A small image classifier, trained from scratch.
Model: moe expert_choice, patch size [4, 4].
Training: soap at rate 0.0033, 15400 steps, batches of 256, held-out accuracy 82%.
Rows from block 4 of a small image classifier, named by matrix and row number. Rows with one number belong to one neuron. Each number is 128 + 32 x the weight over its row's rms, rounded and kept within 0 to 255. All counts start at 0. Numbers have three digits each.
After each neuron's rows are labels from the 100 images, of 14848, where the neuron reaches its largest size: "responds to" is what is common among them; "peak at" is the part of the image that holds the peak. Only what is clearly more common there than usual is listed. The data: Sentinel-2 satellite tiles (TerraMesh).
# gate: MLP gate (model.blocks.4.mlp.gate.weight, 640x160), inputs 0-79
# fc1: MLP up (model.blocks.4.mlp.fc1.weight, 640x160), inputs 0-79
# fc2: MLP down (model.blocks.4.mlp.fc2.weight, 160x640, transposed), outputs 0-79

gate.515:154128176115095165143185153073141132137118183190164134108058143168122175135143071118128098140093195168107192063144198145154151154117109126108088126114143109064082129103156071142110102082107131106109109143092168119127157190147164106152161075
fc1.515:110143082158106128170132125193048139116130141162108158092091136130121104197086072117124131136095156164169056100141059092164105115127089111124139096113092136113167107176111173135091109075181154153076097197129086140130159150131110118129089122
fc2.515:120116122080159205120145153085142130111162191174097077145086104107134123121156109030115113132103104105040140137156145148071116147164189129116104109112136128134116145124139176122065142140133118153102147139110166169060123134137145181078188095
responds to: water; main land cover: water
peak at: top right

gate.348:142127166119066156109193139140073111115142140207185152090107125130128178114116108120090138121109112122144081082100147187146156104094111155143078119151135101110087097120138106120100131159157134200124142096107155153114174197152155175110136182
fc1.348:127141105128124107087137133152139181114097130134128153082105076112113200137111141129137145087172169134158085082080126179126142088099161160113097133160125133104131182146171136178147096080146080192149153122109126167064173119125110159118120179
fc2.348:057117102118132109171182112070122100112168058091135122127075192136135116123088120255123118077121104142172178120135157157135107173143139104157130171133125070166136164094098087144118156097112167101147138149164143149191091108118175075161079135
responds to: trees; main land cover: trees
peak at: top right

gate.129:094159074180182128163138177121127118091125099140095134147125106080100132174061056044134169100203169164128113067127086134073104168124165093107149109145088129128070142164147131122105091128113135075144115088123147089081084113121109098119127117
fc1.129:130094113114136186134114116118176066117158170100073111174120115113117139089180150120089122166163087138134072115159116060166091082090088137166161173095141140153118146101150128162138140165095064067114170099060097170160064136132136093130127170
fc2.129:187255131101116129198090094084141161116117104135116141131091150133086152134122169246113147089102126113191123099140119116118140164106031098111117105151132111120121172090129104106129168151132116143103133144106152128073149131145115071144117140
responds to: water; main land cover: water; flooded vegetation
peak at: top left

gate.504:140140097105149094123071140155114069064135144157126102121141204136122139135125106134145133158172108101118082128105147101140165125161087097158096154130133134151059137098164129152127099167077083109104149134198086132056159132138139114067117135
fc1.504:103159130125116155123168103176140120167162140093096109182160081117170059114131148079149167151055178136097130135154160170154106097123119120075097138142117095105146152080090122173126108114117136125094143102112128049129095105111101151144086159
fc2.504:161124155119145091180127095122109094101098141111142147138182182161188099133156101139105137120098132061176109105156125150119110100134100136143108126166165062182140141138119096111110071070078081110201103120123099160082149168096074128091139103
responds to: water; main land cover: water; clouds
peak at: top left

gate.525:151074116167172144133112171083075154108168115089097068099105151145116094125086122092198098119108173163156151132174133164133034161155146120126121118178142143160146107158137107156099100139132108159169133151199109109099101131174158152174161122
fc1.525:161094103186175139140125160106074158108161097061093098087121155135105105123072131066191106111102175165165152123177121134133069170152147128140130115193128128162120109163130110165112114140137104165156118139182094107110091145156157125165163138
fc2.525:100100157112147152132129087093075114133173098141063107079140183112135087111138127064110093149106132110105113127114133118140053078158109078138132192117154141122118098147110090168145119102079109128159138177139058128170144106188126095123082160
responds to: crops; main land cover: crops; built area
peak at: top right

gate.116:146097088083131155090159149139132143162126135157163123100168127166139129170077104092092151092154188107142138159121112132162154159150134099192105084096134176094136106166135126108145126156166156125084122144117135090096129158147103135113089084
fc1.116:108165122137107110152111142081097143137140191079122147142085153106109151143151161184155122118100060144126129112129099131111133080093092148096135127154088067130130136125121141109115173112111154153170063096147138125136108111145104145159185224
fc2.116:170137140146170168101079059094074118115115144107100084169110083070127083142127088154099167119137077107189099070134151103134078112159152120178105128111181105179136102103151115118117180136166130166108139108133086075172160202109077120155139147
responds to: water; main land cover: water; clouds
peak at: top left

gate.191:118142155164181128122147163135121133157116126110154132152074110155177131150059171148140132111116078115210148106167086184141136126106160112139095154080154092122126146116112109167116205094130156160196182067105101131114150108123180103113129205
fc1.191:170171131108119103203194173116138122097130149150082177104129122142085153180227134127120078120137183073118170114106096130115126157158190098165125131151139132090103148194097139103111075113090177156129149116118151112154095174097139167122124093
fc2.191:061169143047138042101146151127093047133084117145127136142165078130167124119062185081151142145131125137156097117108164125126249158122181153140098095120173148053124182151144088158126074138132170154086138131128147074166090152146160158162117161
responds to: snow or ice; main land cover: snow or ice
peak at: bottom centre