config.yaml
model: "image classifier"
dataset: "Sentinel-2 satellite tiles (TerraMesh)"
train_examples: 145000
image_size: 64
crop_scale_min: 0.5
horizontal_flip: false
translate: 0.06
color_jitter: 0.1
targets: ["main land cover"]
num_classes: 9
arch: "vit"
norm: "layernorm"
norm_position: "pre"
activation: "swiglu"
mlp_ratio: 4
head_dim: 64
fused_qkv: false
bias: "qkv"
qk_norm: false
parallel_block: false
inner_norm: true
moe: "expert_choice"
num_experts: 64
moe_every: 2
expert_mlp_ratio: 1
experts_per_token: 2
shared_expert: false
patch_size: [4, 4]
conv_stem: false
layers: 8
width: 160
positions: "sincos"
pooling: "attention"
label_smoothing: 0.2
loss: "cross_entropy"
residual_init: "none"
optimizer: "soap"
beta2: 0.99
lr: 0.0033
beta1: 0.9
shampoo_beta: 0.99
eps: 1e-08
precondition_frequency: 50
max_precond_dim: 1024
one_sided: true
adamw_lr_other_params: 0.0021
steps: 15400
batch_size: 256
epochs: 27.2
lr_schedule: "wsd"
decay_fraction: 0.3
final_lr_fraction: 0.1
warmup_steps: 460
weight_decay: 0.05
adamw_weight_decay_other_params: 0.01
Rows from block 5 of a small image classifier, named by matrix and row number. Rows with one number within an expert belong to one neuron, the router's apart. Each number is 128 + 32 x the weight over its row's rms, rounded and kept within 0 to 255. All counts start at 0.
Before each expert's rows are labels from the 100 images, of 14848, where the router gives the expert most weight on average: "responds to" is what is common among them; "peak on" is the class under the peak. Only what is clearly more common there than usual is listed. The data: Sentinel-2 satellite tiles (TerraMesh). In brackets: how many of the 100.
# router: router (model.blocks.5.mlp.router.weight, 64x160, trained with AdamW), inputs 108-159
# gate: expert gate (model.blocks.5.mlp.gate, 64x160x160), inputs 108-159
# up: expert up (model.blocks.5.mlp.up, 64x160x160), inputs 108-159
# down: expert down (model.blocks.5.mlp.down, 64x160x160, transposed), outputs 108-159

# expert 44
responds to: trees (88); snow or ice (54); main land cover: trees (51)
peak on: trees (57)
router.44 [103 164 150 145 147 147 112  76  93 126 149 156  65 114 123 148  90 103 132 137 157 100 122 135 137  70 145  95  79 117 156  88  84  85 161  84 174 170 130 151 139 154  69 172 113  91 183 165 132 173 166 114]
gate.0 [147  84 132 118  99 120 145  80 115 153 114 120 109 118 134  92 148 139 145  73 160  97  81 197 176 123 163 177 143 138 134 126 144 175 152 166  64 122 108 142  61 159 133 175 118 116  97  97 140 150 104 150]
up.0 [162 106 135 129 114 120 147  56 101 144 133 128 103 115 141  98 124 125 145  96 146 119  70 174 168 100 166 150 115 127 142 127 129 158 173 121  91 140  88 161  78 147 107 183 115  98 119 134 123 162 141 163]
down.0 [150  72 165 140 106 152  93  84 190 113 100 161 170 155 169  84  91 166 132 142  70 133 116 156 128  99  96 155 131 119 124 204 115  74 127 136 128 106 123  98 118 137 127 151 129 118 116 100  49 125 140  96]
gate.1 [139 170  69 125 120  77 143 100 106 190 140 137 140  87 170 143 119 137 138 174 105 113 135  76  39 118 103 159 138  95 120 105 113 130 122 108 142 133  97 140 129 130 108  64 179 150 146  85  54  88 169 165]
up.1 [142  88 158 115 100 127 133 182 140  82 101  81 125 138 133 115 154 174 163  92 124 155 106 151 199 156 107 114 117 141 145 147 151 142 115 155 136 107 111 107 150 166 196 198  99  78 141 142 220 117  90 140]
down.1 [108 110  79 154  83 103  90 139  98 182 154  95 165 155 128 145 120  91 157 180  95 111 136 101  77  83 163 138 102 111 155 173 151 137 105 117  94 126 149 147 132 124  90 150 125 186 138 148 105 176 165 125]
gate.2 [ 98 121 136 112 185  83 158 167 118 169 136 136 122 111 105  91  94  73  97 170 133 204 174 143 182  96 156 176 136  91 105 134 153  78 143  96 136 130 131 107 129  65  91 109  55 142  97 118 127 104 114 118]
up.2 [139 153 139 144 172  70 116  89  90 170 140 130  95  84 105  98 124  99 127 177 117 187 147  84 126 114 102 130  94 110  98 106 111 136 131  61 186 124  85 146 144  78  90  90 125 121 120 137 133 128 178 148]
down.2 [101 142 165 138  98 136 104 160 144 140 125  97 197 187 151 108 107 129 155 128  73 118  89 148  61 101 150 118 169 137 147 173 181 135 125  97 150 126 117 149 152 149 142 144 176 126  84 171 153 128 153 141]
gate.3 [ 58 189 122 130 128 162  81 118 128 124 137 135 133 106 162 199 176 129 174 105 161  94 107 129  67 158  79  94 155 174 120 116  82 145 128 155 158  83 128 115 107 164 110  89 148 117 176 104 161 103 139  88]
up.3 [ 91 185 117 180 129 126 114 140  81 165 183 157 102 105 143 160  82 142 138 108 140 133 101 131  43  93  88  58  98 143 131 117  79  96 166 126 145 119  71 163 118 161 112  84 148 140 171 119 165 125 155 101]
down.3 [123 124 145 126 136  97 104 128 168 133 160 207 118 106 142 133  98  99 144 142  99 155 125 133 141  91 104  58 124 153 106  92 108 145 120 155 135 133 145 148 154 110 176  96 160 160   6  97 150  78 117  96]

# expert 5
responds to: bare ground (92); main land cover: bare ground (64); snow or ice (43)
peak on: bare ground (52)
router.5 [161 108 146 112 144 168 136 137 134 153  87 139 121 135 124 167  99 144 116 146 155  76 150 102 159 132 150 133  83  87 103 146 175 130 119 126 151 132 107 168  82 154 202 110  85 126 108 170  63 188  93  74]
gate.0 [101 138 114 166 140 144 138 134 161 153 170 113 138 112 177 115 115 105  61 158 120 119  88 159 128 120  85  93 152 166 135  57  63  78 134 132 127 114 146  84 164 142 110 127 129 107 158 103 162 111 139 110]
up.0 [124  85 114 122 136 167 135 109 156 154 140 177 119 133 168 141 103 162 151 110  89  32 116 143 124 118 181 169 116 132 105 149 181 110 156 148 131 191 156 155  91 121 205 133  99 125 162 145  78 141 100 118]
down.0 [114 153 173 158 128 169 110 135 113  83 107  88 120 116  79 139 181 142 119 152 153 125  19 157 154 108 166 175 129 145 125 134 136 131 105 107 144 165 186 157 147 157 113 107 147 151 135 127 111 135 126 125]
gate.1 [165 168  96 132  91 135 176 146 155 166 133  52 127 152 112 143 135 131 110 165 164 145 116 124 143 133 125  50 136 137 122 123 168 119  87 175 129 143  52 119 168 176 122 124 132 155 107 151  62 177 161 138]
up.1 [117 102 174 130 174 127 132 149  67  86 109 194  84  92 119  75 112 135 159 104  93 130 167 120 120  92 128 165  83  99 139 133 114 164 119  80 123 124 151 164  90 106 113 173 137 118 120 141 170 104 111 129]
down.1 [109 132 129 137 153  85 183 145  97 148  88 136  75 135 114 127 142 112 161 115 149 101 131 114 113 174 148 147 162 120 158  53 135 130 161 100 162 125 110 114 107 134 118  93 198 104 166 133  99  99 134 145]
gate.2 [148  99 152  97 116 116 142 175 176  61  98 162 107 173 146 100 140 183  75 158 132 128 177  72 125 115  94 147 118  93  92 158 165 101  73 165 157 153 110 118 133 124 122 116 172 157 155 112 167 117 133 146]
up.2 [131  53 116  72  99 116  96 155 151  90 139  96  82 161 135 131 121 173 105 165 161  59 148 126 104  94 136 153 170 108  86 119 142 105 101 194 153 163 157 121 100 175 190 152 149 181 119 106 107 141 120 159]
down.2 [105 158 118 155 115 136 108 103 141  95 100 183 135  82 131  88 168 101 167 101 107 166 130 109 108 167 145 120  83 117 121 100 121 153  73 160 132 165 123 116  75 142 182 178 129  95 188 123 172  94 141 151]
gate.3 [120 157 203  66 138 151 118 170 163 116 104 136  94 126 121 146 154 127 161 135 119  79 123 158 153  80 140 106 120 160 116  74 102 176 166 120 133 153 135 119 155 128 120 204 151 106  74 145 151 169  97  99]
up.3 [160 156 184  70 135 172 112 148 162 123 118 132  98 140 130 171 135 134 161 138 139  84 130 152 156 110 164  80  95 160 102 102 134 181 128 118 166 182 121 146 134 117 148 144 118 101  78 148 119 175 125 105]
down.3 [117 132 105 120  93 190 150  98 142 120 163 134 156 145 105  96 105 116 139 166  58 137 151 154 168 175 131 119 119  86 165 105 108  93 127 153 135 128 132  15 140 178 125 157 146 149 153 116  73 127  84 155]

# expert 50
responds to: bare ground (88); main land cover: rangeland (49); main land cover: bare ground (38)
peak on: rangeland (47); bare ground (46)
router.50 [135 117 151  88  85 135 117 134 158 160 109 126 157 118 140 158 163 134 127 159 150 113 147 121 147 156  56 154 184 195 163 148 171 114 102 111 135  94 168 115 107 153 146 136 158 155 137 109 103 100 129  79]
gate.0 [130  83 115 102 127  91 154 186 135 146 132 123 160 102  85 102 172 126 107 174  56 147 124 161 148 142  70 144  85  95 111  94 163 145 125 172 124  84 110 187  95 133 124 185 141 148 101 118 175  93 141  66]
up.0 [133 184 129 168 108 159 106  64 117 113 107 116 102 152 169 140  79 123 153  63 180 113 130 101 105  91 173 104 160 148 135 150  91 148 136  68 134 167 136  63 129 130 144  80 103 103 157 148  97 175 124 205]
down.0 [143 131 122  82 116 131 105 133 140 129 182 156 143  91 129 162 141 119  93  73 145 134 182 108 132 128  98 131 109 179 124 156 144 145 199 172 148 151 135 135 115 101 108 142 103 158 115 111 152 176 105 104]
gate.1 [ 79 138 151 161 106  85 123 140 148 106 170 114 151 193 165  69  81 116 157 158 128 141 199  41 121 114 146 141 117 131 121 129 136 116  78 135 123 157 125  74 111 114 212 100  92 128 168 154  77 140 108 168]
up.1 [138 165  89 168 111 153 145 139 109 160 114 132 129  66 100 189 142  92  78  87 124  99  79 161 116 136 130  49 143 119 154 131 138 143 205  89  68 136  86 163 207 182  47 158 144 153 127 147 106 137 169 104]
down.1 [153  83  89 112 114 128 115 159 139 177  78 140 218 105 139 143 115  63 101 115 153 130 173 128 130 123  93 110  94 132  80 147 170 117 125  25 107  93 120  61  85 139 126 144 108 123 131 134 132 123 184 176]
gate.2 [ 89 145  99 142 160 100 187 105 120 151 183 124  97 148 164  83 102 117 116 142  58 185 116  86 143 133 130 126 114 132 104  79 108 111 116 153 191 161  97  97 111 129 124  64 125 129 164 164  91 124 124 156]
up.2 [ 84 131  91 116 138 124 179  59 140 117 182 140 118 147 134 100 104 136 125 128  43 172 117 104 146 163 129 129 105 155 119  90 116 122 101 108 209 148 121 176  78 143 132  71 139 132 182 145  83  92 136 145]
down.2 [ 68 123 184  74 165 137  95  95 169 159 165 137 126 140 175 130 102 126 128 118 132  98 119 114 160 138 125  99 170 126 115  96 135 129 114 106 147  91 108 101 124 109 158 154 150  79 174 127 131 138 109 111]
gate.3 [ 94 150  92 129 155 166 142  93  77 113 122 107 116 149 114 137 132 148 128 138  37 134 161 183 104  90 156 169  94 119 101 172 145 180 115 133  92 131 103 160 118 143 113 103 187  70  95  96 133 153 148 147]
up.3 [147 145 130 105 114 135 122 152 139 162 173 120 149 105 132 161 156 151 106 123 143 121  63 118 110 166 129  78 156 155 161 106  96 104 155  93 143 121 161  78 144 143 109  89 105 152 163 148 103 137 186 129]
down.3 [171 128 153 124 118 123 121 104  63 109  95 109 179 122 133  64  93 125 122  62 156 147  93 132 122 159 109 124  94 135  87 117 183 139 130 107 109 184 124 124 103 136 104 119 121 142  70 130 106  99 109 137]

# expert 19
responds to: crops (83); built area (77); main land cover: crops (75)
peak on: crops (61)
router.19 [141 159 103 169 145 118 106  93  76 173 180 100 162 130  86 125 128 160 117 158 146 134 162  60  81 100  70 131  78  93 125  91 135 139 116  66 125 101  66 126 126 134 127 125 131 137 133  97 100 176 158  97]
gate.0 [128 181 199 121 133 150 161 167 149  75  67 156 102 123 207 153 128 121 181  48 132 116 128 147 151 109 173 176 203 186 112 130  93 105 131 176 108 141 170  95  92 114 140 123 106 107 109 122 133 109  90 176]
up.0 [158 116 108 160  92 178 115 130 155 149  85  78 101 101 122 114 163 149 130 100 211 155 147 124 100  67 140 160 179 138  36 112 137 136 163 118 111 138 122 125  49  89 112  95 120  81 106  91 173 134 107 159]
down.0 [110 161 199 141 159  89 100 129 132 124 134  60 131  93 127 111 175 196 149 176  87 138 107 172 152 133 133  94 141  90  91 145  73 168 145 154 144 179 146 127 153 153 131 194 148 166 144 115 137 129 136 111]
gate.1 [118 154 134  84 111 154  87 130 107 136  87 155 170 152 180 139 126 142 152 112 176 111 208  95 121  87  94 138 153  87 115 121 144  87 149 149  67 139  93 134  50 133 169  60 131 125 121 164 169  84 122  90]
up.1 [127  98 126 160 135 145  89 167 128 166 117 112 118 174 120  95  79 163  77  89 153 137 135  99 141  96  82  95 111  97 137  98 114  81 156 113  79 113  98 142 100 174 129 159 119 126 111 169 103 184 140 143]
down.1 [123 107 169 153 108 173 112 146 185  67 149 108 106 103 148 132  97  89 101 128  72 134 124 111 124  96 107  94  77 165 136 157 172  91 144  47  91 134  94 140 162 103 128 105 160 136 166 151 107 153  87 152]
gate.2 [ 97 129  81  67  98 163 177  93 122 155  86  92 157 137  79 157 158  95 234 128 108 161 130 155 143 185 161 159 166 104  99 143  95 145 135 132 146 131 166  92  80 122 176 147 133 102  90 112 139 127  84 156]
up.2 [110 150 116 107 160 113 170  88  89 186 140 163 214 162 128  84 142 137 135 103 121 148  79  77  57 129 120  79 110  65 102 139 107 129  88 111 106 134  98 143 121 100 110  77 152 100 145  97  89 117 138 139]
down.2 [106 140 153 119 147  94 109  70 108 110 123  95 134 131 169 122 161 140 204 114 150 113 140 110 104 191 215 141 162 124 115 111 144 167 128 113 122 129 148 145 164  97  91 114  67 125 104 152 117 114 124 135]
gate.3 [ 98 178 153 177 155 125  73 124 146 127  97 121 114  65 219 173 146 111 140 135 164 167 120 100 127  87  78 103 181 162 122  49  51 116 119 100  75  65 104 153 141 158 110 112 137 165 152 114 149 129 164  89]
up.3 [194  57 108  79 102 146 177 153 110 121 154 116 120 215  82  56 110 147  96 121  81  83 133 152 154 194 185 134  80 109 133 174 186 123 118 156 191 191 141 105 132  88 140 147 130  93  92 123 103 136 112 176]
down.3 [106 140 115 127 136 130  91 143 111 167  36 165 130 156 118 118  96 127 134 144 169 162 119 137 131 133  92 139  94 146 171 168 103 170 130 109 189 132 132 108  64 127 136 118 104 175 110  80 138  62  92 141]

# expert 35
responds to: built area (74); crops (72); water (72); main land cover: built area (36)
peak on: built area (57)
router.35 [126 136 139 104 126 105 159 160 157 160 132 131 132 162 107 138  91 130  89  79 114 123 143 143 141 103 160  97 157 215 124 110 121 108 184 119 115 177 126 116 112 104  67 129 160  99 147 152  88 111 167  99]
gate.0 [140 138 197 177  93  89 123 124 156 173 108 109 184 187 118 123 131 158  73 113 192 110 132  85 117 135 137 123 147 156 126 103 134 149 149 109 110 123 105 123 141 160 115 146 113 110 158 141 132 173 136  31]
up.0 [109 132  81 114 149 160 123 101  99  62 156 130  89 125 133 107 164 113 189 149  83 134 153 125 129 127  91 161  92 107 127 127 130 162  86 146 160 113 149 103 107 104 168 138 103 131  77 101 155 116  95 228]
down.0 [146 131  97 111 128 153  81  98 106 125 114 192 117 130 145 100  65 153 140  91 148 100 164  79 176 117 181 114 102 140  97 116 109 124 177 146 157 167  91 152  75 138 145 145 100  90 173  91  83 200 154 205]
gate.1 [172 182 118 136 165 119 145  82 126 103 126 105  88 172 129 127  80  82 143 125 129  74 184 123 153 133 130 140 110 112  91 112 150 174 133  64 152 157 134 119  89  87 125 120 103  83  76 153 174 166  92 150]
up.1 [198 143 160 174 118 133 134 149 138 159 139 111 103 100 178 106  89  99 100  97 112 104 170 104 105  61 133 102 126 126  98 107 132 141 121  91  79 157 160 127  99  56 107 116 147  76 108 105 180 139 149 100]
down.1 [157 134 145 100 142 118 122 124 124 113 163 174 129 149 132  88  79 181 120 217  60 167 142 108 146  70  74 112  95 132  82 143 107 102 138 101 147 103  92 144 139 140 156 116 132  86 203  81 119 170 117 145]
gate.2 [154 124 107 187 128 189 117 101 117 177 118  94 142  95 150 152  87 119 131  92 144  49 134  45  80 144 100 148  63 164 103 104 147 132  89 148  97  94  94 168 116 125 171 103 105 145 113 104 118 192 108  98]
up.2 [ 80 136 138  66 112  83 161 140 125  68 150 138 118 175  89  86 179 128 149 168 124 189 127 191 172 139 132 134 152  82 173 147 148 136 142 132 157 141 144  70 126 140 120 178 118 118 126 138 148  77  97 170]
down.2 [150  81 133 162 112 145 129 124 107 136 120 174 189 116  85 156 126 144 101 129 129 147 158 149 113 118 188 132 119 101 136 130 154  75 153 167 145 152 111  98  92 145 151 174  76 104 142 113  77 139  93 119]
gate.3 [162 103 108  96 118 179 145 118  99 169 108 190 151 116  79 133  90 119 107 176 125  94 103 150 101 102 187 131 119 113 101 161 101  83 159 126 162 163 165 179 147 137 129 146 156 169 154 167  79 153 163 100]
up.3 [ 97 101  69 118 124 106 115 144 105 109 187 135 151 142 110 135 143 104 137 114 112 112 122 155 150 167 122 103 102 113 178 154 152 141 135  95 128 118  99 147 161 155 162 131 116  87 153 183 116  87 141 185]
down.3 [161  70 129 141 180 166 109 141 135  90 112 177 136 129 155 131  89 164 113 183  98 140 132 122 137 106 163 129 115 119 151 151 138 103  79 165 109 130 133 123 100 160 105 116 109  75 205  68 116 100 118 168]

# expert 54
responds to: water (87); main land cover: water (87)
peak on: water (85)
router.54 [105 138  90 120  89 100  96 167 139  81 137  82 131 181 109 100 139 111 190 184 111 115 207 162 115 200 134 149 181 172 102 151 164 109 110 161 157 134 157  71 166 116 153 171 151 148  97 134  96 187 149 160]
gate.0 [148 142 124 129 144 142 119 135 106 173 173 220  99 107  81 151 171 168  68  88 167 160 109  96 135  52 118 116 110  48 105 112  77 139 171 119 114  98 125 149 135 173 110 126 120 121 186 117 178  67 165 128]
up.0 [121 131 178 190 106 135 135 141 158 152 167 114  81 117 158 160 180  85 112  95 118  80 141 136  63 151 152 174 119 123 129 145 100 138 134 110 139 121 202 143 131 174 104 152 103 126 129 164 103 156 136 139]
down.0 [149  92 138 136 144 167 133 104  78 101 131  87  74 107 130 181 122 155 146  89 141  65 141 129 115 149 122 196 110  67 142  87 101 165 170 111 140 171  91 151 133  83 122 141 120 123  72 125 130 156 163 160]
gate.1 [192 127 146 121 148 151 125 122  76 180 105 160  83 124 135  96  83  80  99 104 113 140  91 170 137  83 117  66 110 129 142 103 113 172 127 161 165 173  92 222 119 123  91 101 137 118 161 127 175  73  60 120]
up.1 [185 146 146 116 166 140 128  90 147  81  83 126  99 136 190 145 106 122 117 172 136 140 102 158  97 125 163 126 126 127 121 159 154 174 155 132 148 169 112 131 106 153  77 101 141 100 106 143 147 109 112 124]
down.1 [153 125 133 114 146 166 142 113 148 177 144 135  56 136 115  93  54 124 111  93 157  75  57 145 127 112 124 128 130 162 131 107 143 121 165 111 151 108 150  68 135  88 154 151 142 105 102 147  84 165 117 120]
gate.2 [186 155 187 143 121 167 162  70  71 153 159 176 101 158 159 115 128 128 141 105 140 127 120 123 209 103 114 141 117 123 126  98 145 125 183  95  93 102  91 165  75 132 123 163  67 156 140 148 166 109 124 100]
up.2 [101  96  85 162 157 113  51 117 126  88 150 109 131 104 106 120 106 143 122 141 138  84 118 177  10 151 120 144 132  98 156 167  88 142  98 109 163 145 139 109 158 122 116 118 188 144 125 159  95 154 146 184]
down.2 [131  97  96 112 115 152 142 149 108 134 148 180 100 172 119 164 108 127 115  27  87 107 121 149 185 127 115 143 166  90 168 103 120  83 103 103  45  86 104 152 129 123  94 165 183 140  41  99 180 129 125  74]
gate.3 [197  94  94 133 171 156 145  83 105 188 148 178 119  66 118 117 126 166  82 122 124 116  44  87 153  92 120  96  76  74 103 145 140 144 161 114 136 160 108 200 107 111  82 108 121 111 194  97 119  74 142 113]
up.3 [102  88 173  69 139 135  96 167 176 128 127 140 117 196 152 148 123 121 116 230 175  86 152  54 123 105 135 134 126 172  95 158 168  83 130 195 166 136 124  61  90 184 188 138 126 139 130 141 143 124  91 144]
down.3 [114  87 123 130 122 166 132 119 122 197  99 163 134 169 134  86  77 121 125 127 109 114 107 154 118 187 123 138  74 133 109 169 193 124 143  64 103 111 188 109  78  59 160 108 103 113 127 116 164 196 153 100]

# expert 2
responds to: water (79); main land cover: water (44)
peak on: water (39)
router.2 [143  78 147  89  83 134 124 135 161  93 120  80 108 138 122  80 139 155 130 160 151 109 149 109  95 137  87 162 123 146 118 190 143 121 111 142 148 186 163  99 100 164 156 131 204 129 102 114  82 181 143 151]
gate.0 [136 138 106 146 178 127 144 139 119 125 137 123  89 111  88 182 100 153  95 118 103 164  98 168 148 194 160 110 119  51 161 109 113 138  84  83 108 119 109 122 125 111 132 123 115 127 103 118 153 109 105 108]
up.0 [105 143 117  68 162 132 111 108  85 164  71 171 157 163 138 127 162 105 184 121 142  64  95 151 131  47 158 150 102 150 137 136 167 177 180 133 120  90 117 141  89 149 111 154  90 111 173 146 106 107 158 139]
down.0 [107 158 159  94 146 112 149 188 111 129 155 143 127  82 107 101  71 132 101  94 149 103 125 188  97 162 142 110 134 118 146 165 140  98 143 103 165 108  72 150 128 243  56  89  82 140 110 164  89  81 164 114]
gate.1 [157 116 210 131 120 103 147  87 162 112  82  84 124  94 139  92 120 158  96  79 132 117 153 110  89 167 158 182  92 147 158 141  99 124  81 122 140 170 185 129 130 118 110 139 194  79 103 121 115 165 128 114]
up.1 [188 121 202 150 128 121 142  67 158 108  64 113 126  94 138  91 137 151 111  84 123 108 125 103  66 144 134 190 100 140 159 147 132 144  78 120 141 151 176 158 123 135 107 136 174  95 135 128 134 126 110  89]
down.1 [137 104  71 114 119 126  80 104 101 156 131 110 122 141 139 125 140 167 154 185 104 138  77  63 134 148 116 163 141 142 153 137  96 160  93 120 121 167 167 112 126 106 132 129 172  85 143  49 163 126 184  94]
gate.2 [137 158  95 174 160 102 133 121 122  81 143 199 128 150 106 135 150  98 101 114  85 152 107 153 138 103 157 124 114 101 134 108 114 116 144 127 139  81 119 127 136 128  94 130  79 193 167 167 152  58 122  89]
up.2 [125  88 121 165 103 124  49 132 194 143 141 126 191  99 125 156  83 193 158 103  58 168 125 121 165 127  93 123  54 114 113 145 145 102 131 147 142 153 161 139 108 106 155  52 112 165 163  98 122  69  83  79]
down.2 [102 106 177 154  87 146 136 133  97 109 152  46 194 158 112 131 173 139 147 103 104 151 166 159 125 137 113  96 161 124 165 134 128 150  98 154 160 151 105  72  87  88 127 108  98 115 149 105 142 124  73 159]
gate.3 [148  39 134 108  83 156  51 138 141 170 146 117 105  86 171 133 100 180 117 152 128  89  97 113 108 100  76 130 100  95 137 175 147 133 124 169 114 157 145 158 138 139 154 123 161 164 114  89  69 167 175 154]
up.3 [ 82 159 148  99 161  96 175 134 138  91 131 175 134 205 114 122 111 124 141 101  67  97 149 121 174 106 168 110  96 140 140 132 143 145 105 157 101  84 117 163 127 188 129 132  60 104 161 177 127 119  68 119]
down.3 [129 173 100 138 129 141 183 184 144 111 190 193  31 120 125 129 168 134  87 120 192  88 135  82  79 119 133 138 132 130 138 117 152 140 164 159 120 146 102 170 188  84 205 137 106 109  47 173 169 138 116 177]

# expert 56
responds to: main land cover: rangeland (52); main land cover: trees (41)
peak on: rangeland (55)
router.56 [121 107 167 160 164 128  87  64 115  69 129 180 135 136 141 104 106 122 127 170 143 174  96 138  64  68 118 120 128 144 107 102 167 153 194 133 123 177  90 131 134  71 155 127 119 142 129 184 152  79  59 116]
gate.0 [ 83 176  90 146  91  87 120 162 107 115 145 114 111 120 128 180  75 130 134  76  92 151 134 116 126 181 140 164 112 178 202  96 120  82 164  98 169  93 164 121  96 166  76 141  94 131 129  89 104 151 122 151]
up.0 [121 168  78 185 121 106  89 133 127 135 134 157 143 185 156 134  13 115 100 107 127 129 131  89  82 139 115 184 113 144 120 138 155  79 190 134 127 134 114 134  80 112  55 107  59 179 116  99 108 111  89 199]
down.0 [143 143 153 131 141 144 163 133 149 177 177 168 118 149 138 162 134  93 105 148 172 118 124 125 125  94 166 102 144 138 172 209 193 145 125 145 122  87 149 161 186 108  89  98 138 176 102 144  69  34 157 119]
gate.1 [141  91 124 116 103  77 139 104 207 149 133 141 130 134 111  83  89 164 114 191 130  77 178  52 140 171 105 142 136 168 120 155  98  91 131 131 189 132 164  99  54 163 191 105  89 160 188 154  83 110 122 167]
up.1 [118  63 109 130 121  81 113  76 188 108 137 194 155 143 126  98  68 136 137 169 141 117 132  68 132 149 125 147 135 182 121 139 155 104 170 140 160 132 144 146  78 127 180 102  92 147 196 171  58  66 102 143]
down.1 [118  95 119 159 126  94 158 129 127  82 134 113  91 127 135 150 106 181  61 101  68 106 162 114  85 168 168 130 125 142 134 117 126  76  79 136 166 194 142 108 114 150 131 155 157 101  94 170 137 127 151 123]
gate.2 [120 137 132 126 136 109 164 126 118  95  78  85 144  75  95 126 117  93  67 137 163 162  92 182 128 159  93 129 144 153 132 133 124 130 108 135 155 104 143 111 102 153 155  90 122 105 152 138 170 118 184 107]
up.2 [142 144  65  93 130 147 151 159 175 155 128 178 172 159 172  66  93  85  85 131  95 139 142 129 131 152 188 191  80  70 123 158 128 106 122 162 120 145 114 138 139 113  84 174 125 156 138  88  69 119 109 135]
down.2 [133 157 153 223  98 151 147 109 151 119 191 152 120 128 139 119 154 102 151 165 123 130 162 135 137 160  94 102 175 127 140 111 118 107  80 137 103 184 103 165  92 105 171  94 106 103 110 154 174 142 123 159]
gate.3 [128 140  93 143 135  59  99 163 160 161 139 163 168 133 142  85  78  98  70 168  98 116 105  79  86 173 129 212  89  97 132 146 127 135 165 162 124  72 117 107 120 132 121  72 122 163 148 153  74 125 150 150]
up.3 [124 134 164  66 114 148 129 151 122  97  65  79 150 111 161 205 156 142 188 126 171  93 170 191 172  65 113  93 156 132 133 136 107 139 130 117 103 145 100  87 125 141 160 179 170  98 129  79 180 148 138 123]
down.3 [173 131  77 129  94 102 142 154 168 123 116 101 161 101 137  65 185  90 193 127 150 174 142 139 101 173 109 143  67 141 128 146 119 135 115 119 170 138 124 167 133  65 163 143 112 126 130 169 109 110 135 180]